A small model that answers yes/no questions on an image's attributes, trained from scratch: encoder arch nf_resnet, 101725 training examples.
Rows from block 3 of the fusion encoder of a small model that answers yes/no questions on an image's attributes, named by matrix and row number. Rows with one number belong to one neuron. Each number is 128 + 32 x the weight over its row's rms, rounded and kept within 0 to 255. All counts start at 0. Numbers have three digits each.
After each neuron's rows are labels from the 100 texts, of 14976, where the neuron reaches its highest value: "fires on" is the input token at the peak. Only what is clearly more common there than usual is listed. The data: aerial photos of the United States (SatlasPretrain). In brackets: how many of the 100.
# fc1: MLP up (fusion_encoder.blocks.3.mlp.fc1.weight, 768x192), inputs 0-63
# fc2: MLP down (fusion_encoder.blocks.3.mlp.fc2.weight, 192x768, transposed), outputs 0-63

fc1.274:170131140069129136146137195163167193137119120144091194116147101157104134128130154121081158105152149181118146140186083135144063100104106157179114128102152152172127114118089107124127124097118160
fc2.274:164134167147174112135145177231142120120115107126105093138121167104131107136118132115126168102139140085173167117119131136093137098157087153181116182162140156112142113134178145070135192143110103
fires on: "crop field" (39); "park" (29); "parking lot" (15)

fc1.594:174135126153073137182080160146166109214143144152118121141182103180139146193063144141155099143105172107128129146184155133099130047106182111140099124146099109141106144155158077119110114120136142
fc2.594:145065054153195089086182103156107163160089215111151200080063122137139171067135118117136120116106144138123118169145114137110134112194146102136170133123105060143115099169089138143145134080156163
fires on: "crop field" (64)

fc1.148:184115139105149108096126184072165166128164145126136232129127126110133136086103106146139143142125112178168146122093154151053075103124151128122150149152145116123084047140112106132156184146110195
fc2.148:121161137164255138167099164215114157120139108126148109114120117163108135076140149145129111124152115126121114122147122149062107116121121122143129133116137159076105128138183105126138093152193130
fires on: "crop field" (82)

fc1.356:196074104100116087138119166069224169085160137173104214177126123141099099072123156113131098152104156131148111124145109115058132115080165108116144111151168118137108173127106155114117097147153098
fc2.356:099057157136182146129124096185145153226141137132098145127106105117123110150175110118086133114150070118094138148101090147122135141204075091118130148138135150065145095172067082154140154121120105
fires on: "crop field" (42); "railway" (18)

fc1.717:071121101140136107161050154126084099145145173138079143153101133167181140134071195116109189146093106150114184072168154108142184156100132161131113072130117119102151089114115117139144198123104148
fc2.717:149147109179097141117168067129153071089109147151218106152098159115045100180190089139164143139113138117098061111132135120117084059130095101139109164133086157129148201179172119110105079131095133
fires on: "building" (83)

fc1.571:150114165129119099108087102083144131192126100122108190089137119159140111136097058114111128066158115206146178134075101111052076125134113130171132137148154111126080127152102120147180186138097167
fc2.571:158144161222158167134140146150114138084149131135147120135140162174083153109175151097074134141126115136150146111196088127130159101149125122138134088191134129172146149128151095101138144115156128
fires on: "park" (48); "parking lot" (47)

fc1.673:165139161154062137193123142054124176095160144155093142129131093168204081146145115118153200206146145155147133130112133152046146111078085156111131142110210113146139110130136067131170180105120135
fc2.673:154124148141227115074112160142118072173164122162103167146132098132072180160170165125108075127143072097090102123100059197090079151146061117153132109152096137168126140139093151111130122117111185
fires on: "park" (47); "parking lot" (42)

fc1.2:144093102165146161087103134109124147153129076142112125066134065133133147103170161111148103036112068162158110190161104125145060136221087117175133140163120115128168109133123112143122098089101103
fc2.2:104145192104079173192121170110165180198133165194138119125132164166122119171092137105115152140126098094126149085091165183160180131155129115093093106117118143108155118157116076080168161130164177
fires on: "road" (65)

fc1.208:160153208103091139145164145145084124112075157132167122125182091084122107146164117127147113110161161101149132191081165116075109140113116137136083068158122071179169220081121212111115084136165113
fc2.208:083112136136106179132079110128170120120164079199128125108147133137095139132135132106094183143132087156122079109152169094121170130149115179170112131187182126164140059155144068130158112160086162
fires on: "building" (79)

fc1.558:105135192133135121114128187111132148182126136108124059098153125167135145133058195100160133107164198143062129119138121121120147134162147088164139131123159063089080125147163082119110087111154105
fc2.558:168162161105106109181082143136041119112136049160104124113148166109187147108160082145091140115108112126126094112146168114115134099087098126138116107147118183110186134141128128100096124120181125
fires on: "building" (81)

fc1.99:191145127123098161106149145156143145127142089102118225153109086150182034073148170126113141135109141117158161119097142108129123090120135143151086147158143080161124167117121128164151085115136108
fc2.99:115152104052213082116120175215187178173096191128112132145159134119087127128161162151164095079144101154102118140126136136170152130138143155097072076136157150093148063139139124117112106123152115
fires on: "crop field" (54); "river" (19); "parking lot" (12)

fc1.32:181146093043119124139121121150118146095124118063085141099149129083161162110164084140117088126126102148118108158129172137112099135139097133158166111144180153141100153118129124169211161110161064
fc2.32:216088105173168153123094113092159158137110168099221146130061094141102100131105134117159138157130128137140073126078095226123112071146065144114151150152115078109182095122134148105173156145121134
fires on: "park" (32); "parking lot" (21)

fc1.443:119089124172159182145148144123121156155067154172180155128178091156171175131144179096102115118085123099131081115093127153138086084129112105146123161136127141155091095039111101116084121098105188
fc2.443:128169090114160050136099190163085149062170140163117137128097148132108173118099143121140117085192126075105172126149152148131182089139119151157133118176106134121092138088159120162134186098086094
fires on: "parking lot" (22); "railway" (17)

fc1.439:131173072097087099179119057100154103131124160170142176127096126130132137086123155125155138114107150092105122094066071123115020152132115076143136165117085133155111191132078115141151126102117139
fc2.439:155133182135124155095174160120103148121138153077161145136050096092104103123136112100122076205137140109142120123101138144154191072111142165067134114140142102123081102140137126136121098151121095
fires on: "parking lot" (12)

fc1.151:087134110134104131106181171106095114106140135112118096138149101113129123116104132114125107139141139160043148145128107060169061167076149134159195077118134056129122076112098097157162086132125144
fc2.151:191085126130164193170081148147122117210155156109082153084075060196110102141140105139148077113098136124095148104193127143161177114114161085109147164159030150065144129131127146112129169145155151
fires on: "crop field" (93)

fc1.331:168161136110120125192102188093131167098130161129142065145117147124075151143124161145113143110142120191164093076112101165145099198120156122058127131059167135145157126122095122101166161122133088
fc2.331:070177115148102170058150106113101078174082132091145103115136104187125078060136128048157145089156141092130160114122149128129148140111122130133104089153132132118123140108220127095158071188202140
fires on: "road" (79)

fc1.535:127118116152127119159158171180196124195148136104169229088132117130124127138133115093134113064114077140119091144084086157101140152146077110147118126092149095161103121101129102111164180138104158
fc2.535:144108160156126164136069197187088098104147073163161060152134112158057165095144104137135131154161134134144118110140098112087060143144147108108190144162147143070176104154151107112189140141112118
fires on: "parking lot" (61); "park" (36)

fc1.712:147136094084057148161150149130159192137093107101156092144134119155155155103120111131115184108132126097129120162135092082188097149130158155135129150118122089188151059138107131190163033163116158
fc2.712:116129114169174138156153138120151119155160191155152160134150143144120102159119097120108099172161100127119146159175102171091178096145086102062110127200157176107104164138111147085122166108150083
fires on: "park" (35); "parking lot" (20)

fc1.160:110181136174124145134076119165147133054079104149114178096159189127099103075185152117108162107102144137195136102144142142150163156108128111098111101120101148073143149110130134112072105140147177
fc2.160:108129147160111143143130083030121137113087096161121159144137166106154125133121095156138172110091122178102134098067102095162119118139080119135170104087102058141132202133132142151135124121144155
fires on: "building" (58)

fc1.504:073121092073163125155213207082166136118169127111142192087145088142107154188115158109140102154126143143101147121122147105155123105108179126031134111132163196116134080154164181125091130149117141
fc2.504:174107120131156091146075113125111113173145094135126115105097144171149081179107132089164192090156128126141054164125115130138118097143140146141200158142083084103111119165122103089163155098119177
fires on: "park" (54); "parking lot" (35)

fc1.162:183102116143155124132099129090102136176144146138148125078094128098100093107098127202124138099120145117090162176133095081145092120126091106156142115117184107212163122065166104140089070112165148
fc2.162:105086180155128117188163139145185085174117114116131110123116090121147150146165114081098095109121132154168131117195123144171113101119065118122150120124200160074149112106128084166157155139177161
fires on: "road" (66)

fc1.442:164152138143122193174118180121137219136183149164168170078126106122139085146050117134092196106144124146091102122137124147091152132061112114143138176115108125151083113097174175078176133125103144
fc2.442:171130113124165133118114157137147105105154040117051192053106181134109131127180137159157099132152137134180080130159170187102111123135123148104157103122190173108111148149146117139191187163136099
fires on: "park" (45); "parking lot" (33)

fc1.484:052130091159129151142074213020103076064138109137155123158165116162077110156101112160127131091163154078142133123121112098137156141135070125096097108133178116131133126140124172143108140146163110
fc2.484:105143176218040121195140071109081107140107119133138057127119143090130143097166142083124092120154156111082159164133103174166090082164099134089074147150106136102073120160116133105098104104151124
fires on: "building" (76)

fc1.623:098105162190143148167146179134231129148129098127188165129104126119117164168119144130106173048157122122166138105120154129026106106104102140144158104147094126122136158135148103132187200092064154
fc2.623:163106194164108137101087108194074181157207084146118103099139142171140124133090093140090106139108133082141219185162081121154111084149106150117096117113096114108116099112168129113141146114171149
fires on: "parking lot" (48)

fc1.86:132065125173086106137126112154149140111163174182153172099182090136194165126137103065102162143125106060142158115144133161125101181098170130124129095133133134134081150149166104140122098157109172
fc2.86:161093108089164138057178128136119099141164155105112174142107093147103099079149116160113123144155107158128195110118186109114086126137130162113159111131109100142161180081106145138152118118083106
fires on: "crop field" (59)

fc1.169:075158143206131150110125106111106160120133104163160135092164148153133139162103132141096155200124162140145134078128065155094131183109103132082081116132117118149143059114066112134124112114159123
fc2.169:107110125083084153085138068114140131122124141171080102156144105171108084138110074116135145089191088138113125195132142112146180117158120145160106134043097119139161070095111095110140121170121145
fires on: "building" (79)

fc1.128:152086110111090106098095120185189114113156137142127183121122102103124116204105134081056126151119140119146106125133157140133086171100107136090136159118107134119146095159159162106142143159148072
fc2.128:098184105104157108129149114103163138132110104097120182146104153104183173128101075180132148129127063145117117048135103172060176161163119148124112093129120147108112181138142120140121125111128194
fires on: "crop field" (64); "river" (17)

fc1.528:161081178088106108085126127081152156162158113138110076159101174099073204120110135113088085166132122124098135121111142146184128080178158167162160136135127140116142093167193121064121114124153109
fc2.528:119161079192119118135046118104051133093056165139157160144190179086156093148171097133084135121157125106156138118158162160082104146078097094124144145140056162130139185113143173167137159131098122
fires on: "parking lot" (17)

fc1.730:109164145065059110156178155132183191082124105157141194158145191110051151165153183153139137145113106104091143116119071099099066133119180134113162120159143198122147101145097151093195160118128231
fc2.730:122126235121174143111130150154143110102102110091107084132105142162167118111145088113133157036162168158174116132085116165111139146141151155109150158074136151171124134131172134198153116092137097
fires on: "road" (52)

fc1.31:141154115165115127093090134133134123070215143141132058137151102102128081083147147136182129083093155126131064109091118119172098135094141169107200126104130087117192197142103183095143167150152055
fc2.31:109072102104157113132144135079164130129102116088156143143110196152157074176088122115122073070137112158119137093104126167179100168129069111104086164113153203098127103109161115074129062152115098
fires on: "building" (75)

fc1.739:131140141107115127116125153133172103106144185160168178136160101137119176120086122159147137122148143071187042074154115145086130213151180150117137129142073132107148188159141184098148163108122073
fc2.739:127126110127123099152109101164166209198121137130123099040115119157104052131100118120197106149109170171142175117092049149091125093121180079160096088116202171091100153185133049088132090158120185
fires on: "parking lot" (54); "park" (44)

fc1.589:055090133142136092121106179052097148077131127140112149103139168096123157154133142114137126013148080151111107129158115098098097161112064098181107106133159082149060109178087083157173187129112139
fc2.589:171093131156079162143082085216099150164143108185114062083143161147089126130143146110112087150175129118084169107156135151160114098112122149074125140122115135090174164110129175096180112174106122
fires on: "building" (82)

fc1.721:071117141203134121151098126089126084153147114129146065085110087154094171079193149150124124107098189134105126086113141160134174166106132140121103182160112131098140125155148130096112160098093124
fc2.721:201148123166122067169115135100124089155086111138143094173097114151117143124113081158127099176117137112115101182158084161110119105172146147127107154103153099142232065198118116145121114115144117
fires on: "building" (77)

fc1.591:105145116146121188166074213131109113162123135159110095120134158062136170156159188126172123160134146130111151140129112125141095124117167099167145116105145123105088193145194156110113155081135145
fc2.591:168101097140085089121137131146105120108123090164150090119121199225127138130126083126124150153122132081122055152085130092105194084111108152140107146162119136093154102094067112133147124104132175
fires on: "road" (70)

fc1.158:136140145180124131137073144114154177109180136134127093087138072132121104131071095141128155139112123125109135154133148080157079113075089168132152151105141206128112132090140125122137098128075111
fc2.158:156105149087150109141170118162094108139128181187098138115117114147119110109129112146122091116106126144125136151107137112128116089115120149132140165141117147139135117156110080137162223189092108
fires on: "crop field" (51)

fc1.156:083085166156194132117130173080083123119116153129133149123167092112138157115142154117154148063132119112145133164070107137127148117176115101219117185148169054116133091152048138161117121138127182
fc2.156:128114124067130124215124174187072180127108119156114167095109134170135118154148142163039088085144126097119162119154069173111150141144101114055149157091149173120105129114177104100108099150110139
fires on: "road" (55)

fc1.405:190096174126085136171106104127157117141128101116176113112148110147167148090068145085085208160190051110155116160081099144137129174117158147110113162134129123131142134119200082108154155118144150
fc2.405:107121091066138149118107159118096134110145160089101105157098144095089144108096088129133102128107189073125128144210055185072094135128124128167113133190092097119140125151123100174107106097087119
fires on: "crop field" (53)

fc1.482:111078163174227122161122207129156183155116159134151255108104085169166146124136078127111100025165130139136126134130151118109114122146106128188123092141185134126085105123101153096163168111101135
fc2.482:164078174176143106142101155164096208098147129163064113127139058122118122165134150100102151150143097093096151141126174114118113126188097097142168092108125159103215154139120065171126157119140122
fires on: "park" (55); "parking lot" (43)

fc1.675:124120141070135154080077120119146117114113106107122188123111147122099056133148151127108089138136128101142137099159211180125099141130121126153134059144113138203138092126186128145193118101180167
fc2.675:106144102246166110124138161154114191198185160126161102110147139093114134091085124172104127130159152134161018111138103136110130115152171130166118146154146147086149095158202159120111126157077140
fires on: "park" (40); "parking lot" (30)

fc1.435:121166112097092113148178202152042127186078130182133124172176159096172170105104169073132154148144133144133134145128064047152069170087119080135158129059116107118114154157145109146081129162142131
fc2.435:099154102145095146156140053174149185144143124170177042120102136110195142106163122169142064137159096107144144158119146106117136110135137081091124125168130104125153174186104146118140103113117163
fires on: "building" (80)

fc1.122:066112183113186158135124107198102116159127079096141165144147219152076130097135150092073114112111125130145160098080145130077151104200126033101120146109092178148178156167166114136154118129140125
fc2.122:132151063104111123061164169109112151109147129126102139120112141150131098185125120128126135155091120120116114111120123062144073136096098146207130106109142101111108145075122127106151163105181145
fires on: "crop field" (81)

fc1.670:173147143131168164153150175154175163141118131116071204065164076123149141148140039127112082096166129173155129131094127141129023168137110099167115153168153134121053076117109154113160130141120159
fc2.670:115094174161183097109106083134104121096158100036162133140113146168132110070126130117152150094123164129167190119202081102071112089118100152153109129137168134090148155154126129118145125125159141
fires on: "park" (50); "parking lot" (47)

fc1.146:132128167099108144095127200081177107117163163136116179125134141136087105152102119160131133119087129140165170101098145102140116155118105109155133119167155143175116109117124142074154163115120168
fc2.146:192127076132188133114103207157125171107141153159150082158113144144139103115128198068144151118133111125127050150129059141097162127166120150097147173115066134159123141145183147148139074163128105
fires on: "parking lot" (60); "park" (39)

fc1.252:118092165142184141139143152170167072075170210146159116142160097113104101107117179091070113133168151126110093156162132128161132115121109201094106197158135135116125127121182106135125159136159161
fc2.252:091140188117097101095118162074072125175119130130108116092121065158141162110180132132117087112160180108134214123077151119115066120116139179136137072073123103120153108156179113177152144136088082
fires on: "parking lot" (17)

fc1.183:164119098121155167111099166127101047178087101176126139089081149169107146117090032102125138110110175102122162160126144121182144133139122088195099069136137128144116159133076084140073231118106123
fc2.183:120135135164112064145169135101162154115111115117073179117128096084107129076103122083126132187127097124165147184144121060152170152195098097056169163136137129173127133092118116162155156118141103
fires on: "road" (54)

fc1.531:090107142171094116114150072070091170109161155132123078130098128118103118157162200140125100162150152137133130128094111067145101074105101090134185140090128139147141110189085088106151109111103113
fc2.531:135136089182137166163154068068112078147084107047088082081136130134112115118153167078134123124146096111113084133101087183108143156127090119124097118142162106158180065129065150102158159089170096
fires on: "building" (75)

fc1.764:138064126079169119125164158144101137180159123118117107104094171120085119144143168067159142134221091122132111093148145116157170147149082138111076164123075148088158130163167123053068106148091138
fc2.764:130138124115083141127116104108164117090082089134128118087119133177164194143158193121089107132100102141156114107141119137102090143072144077201125079187071184109087141106047075143173121139147121
fires on: "building" (78)

fc1.634:156120112113057155119153039180117133146134194145137165134159117152091139180105103152144171140148100142087209129148107150130074099198153137179083168176097135144072135181169149160159123129082142
fc2.634:180136101099161148143099180165166128127151108091114130130100157199097159098131136120134182095116099126094144142177069102129178133153135102100146110117077103112172142141139106106082116173128112
fires on: "crop field" (59); "river" (17); "parking lot" (12)

fc1.401:168103124136140071085201110061175097186122113161136123096156255167121048116150185102117160106126152145105147147130089101119093140156130100118166161108128126144157165115176109145133117134173096
fc2.401:141077091066026148146131144166119121090090154159174070183174074130180204179121119110168145144112073129128122058099132073087122144165176134150140132139090079163125110117061174088134124114120117
fires on: "building" (71)

fc1.616:157085181132177101119204173115177170144129140147146185136136115129157162150136142106119141070141124150155146087100130157097084147156144129182116093130185098124074126118138125103154122129121168
fc2.616:172154062117212132140125157215070198172137133110109136110126093161117104090121149111114148104196088091141196096136209124135096129112109162169115137094138137111162187145198099146129146085133091
fires on: "crop field" (88)

fc1.457:136146131162139113139152084162255146106140091099078172161116153162082121108157112126139133166138148162149166155114190132064109117114125103111127126098142084132131115110154114149135124106127129
fc2.457:096150099048186136068117127103142102213151155110084099083147148158138085108126084165144147136146103105155092034118076153129144170113111135146112125159163116130105159099107189151090144119119179
fires on: "crop field" (92)

fc1.281:104083094149182174120217080115180187110180117155100144139103134193150102108131147118156109102087111124134126181133130142087112075138129173116120157153165068080093148149141101153087113152195160
fc2.281:129134151175145098118135154115067163157065095132227162115155071063141189134110128096177149118130136165114120098102171130131133151077140077135135114119138190172117105154127119167100078141095176
fires on: "crop field" (79); "river" (16)

fc1.391:175090142128135116173125048061092125180114129159139138123142152079122107119152103043112092140189150140152088125113105118147132066118188109135170127099105076092074099110115163137155191131104183
fc2.391:092104180175145090144076211117173126124126047148169097155129100162106093171104139163175149137090090115125159196116104136078132093108073110087118108176147133129143116082090121126114213112151094
fires on: "road" (65); "parking lot" (13)

fc1.728:121086096146103155077105130119062086121132076114142114147149162147131143079127089138095143140165076131156116120101098136134096144178160176130156142090179121121150164111148121194101102140123148
fc2.728:114151080201149066132136135127204151129125185148111149103124130096108151111125173113101124143152180102095144157174116125118162117124090189135114116127104150099097065168091170104168167108192103
fires on: "road" (85)

fc1.395:149124149094065109160140069105145151182157139159090143092151121115127121151181092058111158129118128126140114116102094108138136120110098123128119125092186099133159109112050105145183119142152148
fc2.395:124175176134148112066051137058147106116039142117159094155118138177107101097141127141131194138124107089168082127160088140131194105130088141132101111156101194092132123153171175143125136110079153
fires on: "park" (48); "parking lot" (44)

fc1.13:162117161080081134170155157141105088134104145136132098203104131138131142146151148093148098058139121177128178176093078023137146129112143141143136171186125109152069193136102181154184107145088130
fc2.13:021130126130167130125110152050112110176159150178140086132161141129112098109107091079108200151134139117129131078138150148088151150139115106059222121162107154126074042119135112134125157103147156
fires on: "park" (28); "parking lot" (15)

fc1.520:159136125145051140135117120080093058096100113121150143077119140138146093126128161119139141139133093131108093167153149047121167116139142108111117126156177160104138120071162116100184146152136106
fc2.520:166143122045175150115080169038118147101119127147123077122134121096123090136099133142134163063126163144059088199134113111107090127106111158105149107127120101153128116154134094133126163191136139
fires on: "building" (78)

fc1.637:104097098073102114138101108062143143170079090126165143103147139157174145153133111178109146110125119087116114124109072058136090084089150148134097117144177105126127167111101173120144160130153173
fc2.637:130101126140145039139059051168171131099110145203153141146143105084124210111102103089108182129164125134110146100139123119188197131171096156166134126142108111132098155130084114169059123101091127
fires on: "building" (79)

fc1.722:079161160021140140143140138152108096069077107097092076141098225160137102096107198141146159124143084138159136145102163109111113174126142148165094095135087098122118183055145131110133179149112192
fc2.722:112113077181094136110137158066132114122151177117124112145157104159197154145102115139168105099121153078097133088173086101084107066156125114097104141078169124080120103178166167148135117126120070
fires on: "building" (79)

fc1.767:152075121136121130108154129122149109114139140124104111139112103159120046171099153121088142109214159171139094115125120151103089120145113146125153152102170199118195114157060068167158197100108135
fc2.767:142181118178160117093079162153092120155168112169159120102100106094153092067132115142113163136144134113127173167095130186113174113118117146097139155132103142115082128069116197084111120065063167
fires on: "park" (53); "parking lot" (34)

fc1.132:106089137161232140113133176076101175160142131116156192106136129094110149122152133072121139082101154137140096124111147092100119093146136105171130101131178102140114081135137137140172165170107179
fc2.132:184137178133120122158061137166135179167130112182092166108101153131112138102082119155101138118154115124162146166149104163097135117132107113092119116141153097068153090161089078095147087101136130
fires on: "park" (51); "parking lot" (38)

fc1.397:054122174166169134145161225214137191124156131122192063194156134136100133112126092092151159089122126135130120142102152176143091143120185112111131128152143090106103105135131121122187170157150094
fc2.397:149086134117126141158107087210043139169116115140103145101098087108124093156192105065095100105166158124134146109142182086114163171105096137181134138122097206075122158176086146092045135138160116
fires on: "park" (40); "parking lot" (22)

fc1.389:113096088142106105135133117094141099106134172105092115118189162102107184071110058083181157165157131136109150101095082074155117126065151129183163090089066147121089129134116168073096135146134167
fc2.389:103144118166161125129141159084143156173115151141141096119117083119124105085184156139102187068126099114063140148201075156083101131117104094109055155097122119088162136119145100140125123146142138
fires on: "building" (58)

fc1.354:150121125070139085084142125101122100066152177146159120078105101109132100152099111150136129152164116139137023122149142181131174145152120110138107147079158131118091109135095127144136127076169135
fc2.354:066148110092090168123113133112092111119159112120091149150080135149102188086149152111117131096173140128157151161131094136150098139114103116143099165083145113113161115119125097195116145129174134
fires on: "building" (76)

fc1.60:010117141172079054114141174099144129125120115131160136112134102154109060111181114159101146117134104091151157118135139148111116097139093131144113141168138103147124077169119089114127126120162151
fc2.60:184120157114133174184088148105074066134150194106109100167143140083108191153114156097149149078143166115127146186150172111098115149112119101066123124164096147075140152108146168145197116131196197
fires on: "building" (80)

fc1.648:073117088127155139094085151111073157102168183144160098158096152091137085071130122140168176137136133090097107140109078075139144164101122116127134126114130172153138169140111071125118145072167141
fc2.648:162073053111168136183161101163155086126123089073111098128107147108121110145122149126137151142101053163093092129147055060158136048182128126098104123188061162138150117146142117096093149162134153
fires on: "building" (78)

fc1.561:170100102169124112127123124091083110062101175120138193142155100168053098114149230106155089114153128063112079109146095100194106191163137168163111158107134160138115155132089140102101107139149087
fc2.561:086202176134098170101108090066114143118081174134087110104127154098128179176125139163104099144127123120113169147152112171109127136147133107105132149100157163109134089154155152195156166110105146
fires on: "building" (70)

fc1.213:150122118112111109138094213095151133158159170186088161104114106114117120132155135104106097032087101101063160150113125079048113107146043103162179093149190134156133071138111139170151170111112155
fc2.213:148125177124116144168108148207037129099118145112123105018178114197158106125083140149158174130131134157158130128114084154148126138158111150142147147141086155103125147155137090080159115165116111
fires on: "road" (70)

fc1.227:184157091180095161119107185156088133067140096178132071125116168121114111137100061102214155136164139095124132168108095154145125117134118123082153088103123091189137079109112111140092175153165115
fc2.227:142126171075110084072108170132201140135128113129142145157112099104174121126107159150094121115101091166142114104083128147132141189122142111081090098111112103166117160195127161120100073122151073
fires on: "building" (80)

fc1.365:098144107115085125120123087070189133105173119146113045186134155118063126078101147101086102109109178104070073148134155102175032171085137190177118087126083105107134146135057107135102114156098189
fc2.365:137137103122151109143150180201190161140156158042142134150167152098117099132122166164162126119115077118120121116157110133095154159129095105099142099103115117075147104129074109142072112126140100
fires on: "building" (80)

fc1.288:079108148121126080097089106096187115133082135126111083184180100133146116121119091095093189179138110150152128170124101115087131099136112078104174167156103163148086151098159102094154162132104141
fc2.288:101125178143129172133122155118098062132136105143159097160106087163153129103127126144091107132177133145120097178097146152155086180137108181148154137157159172145121086139167115142095136161138127
fires on: "road" (59)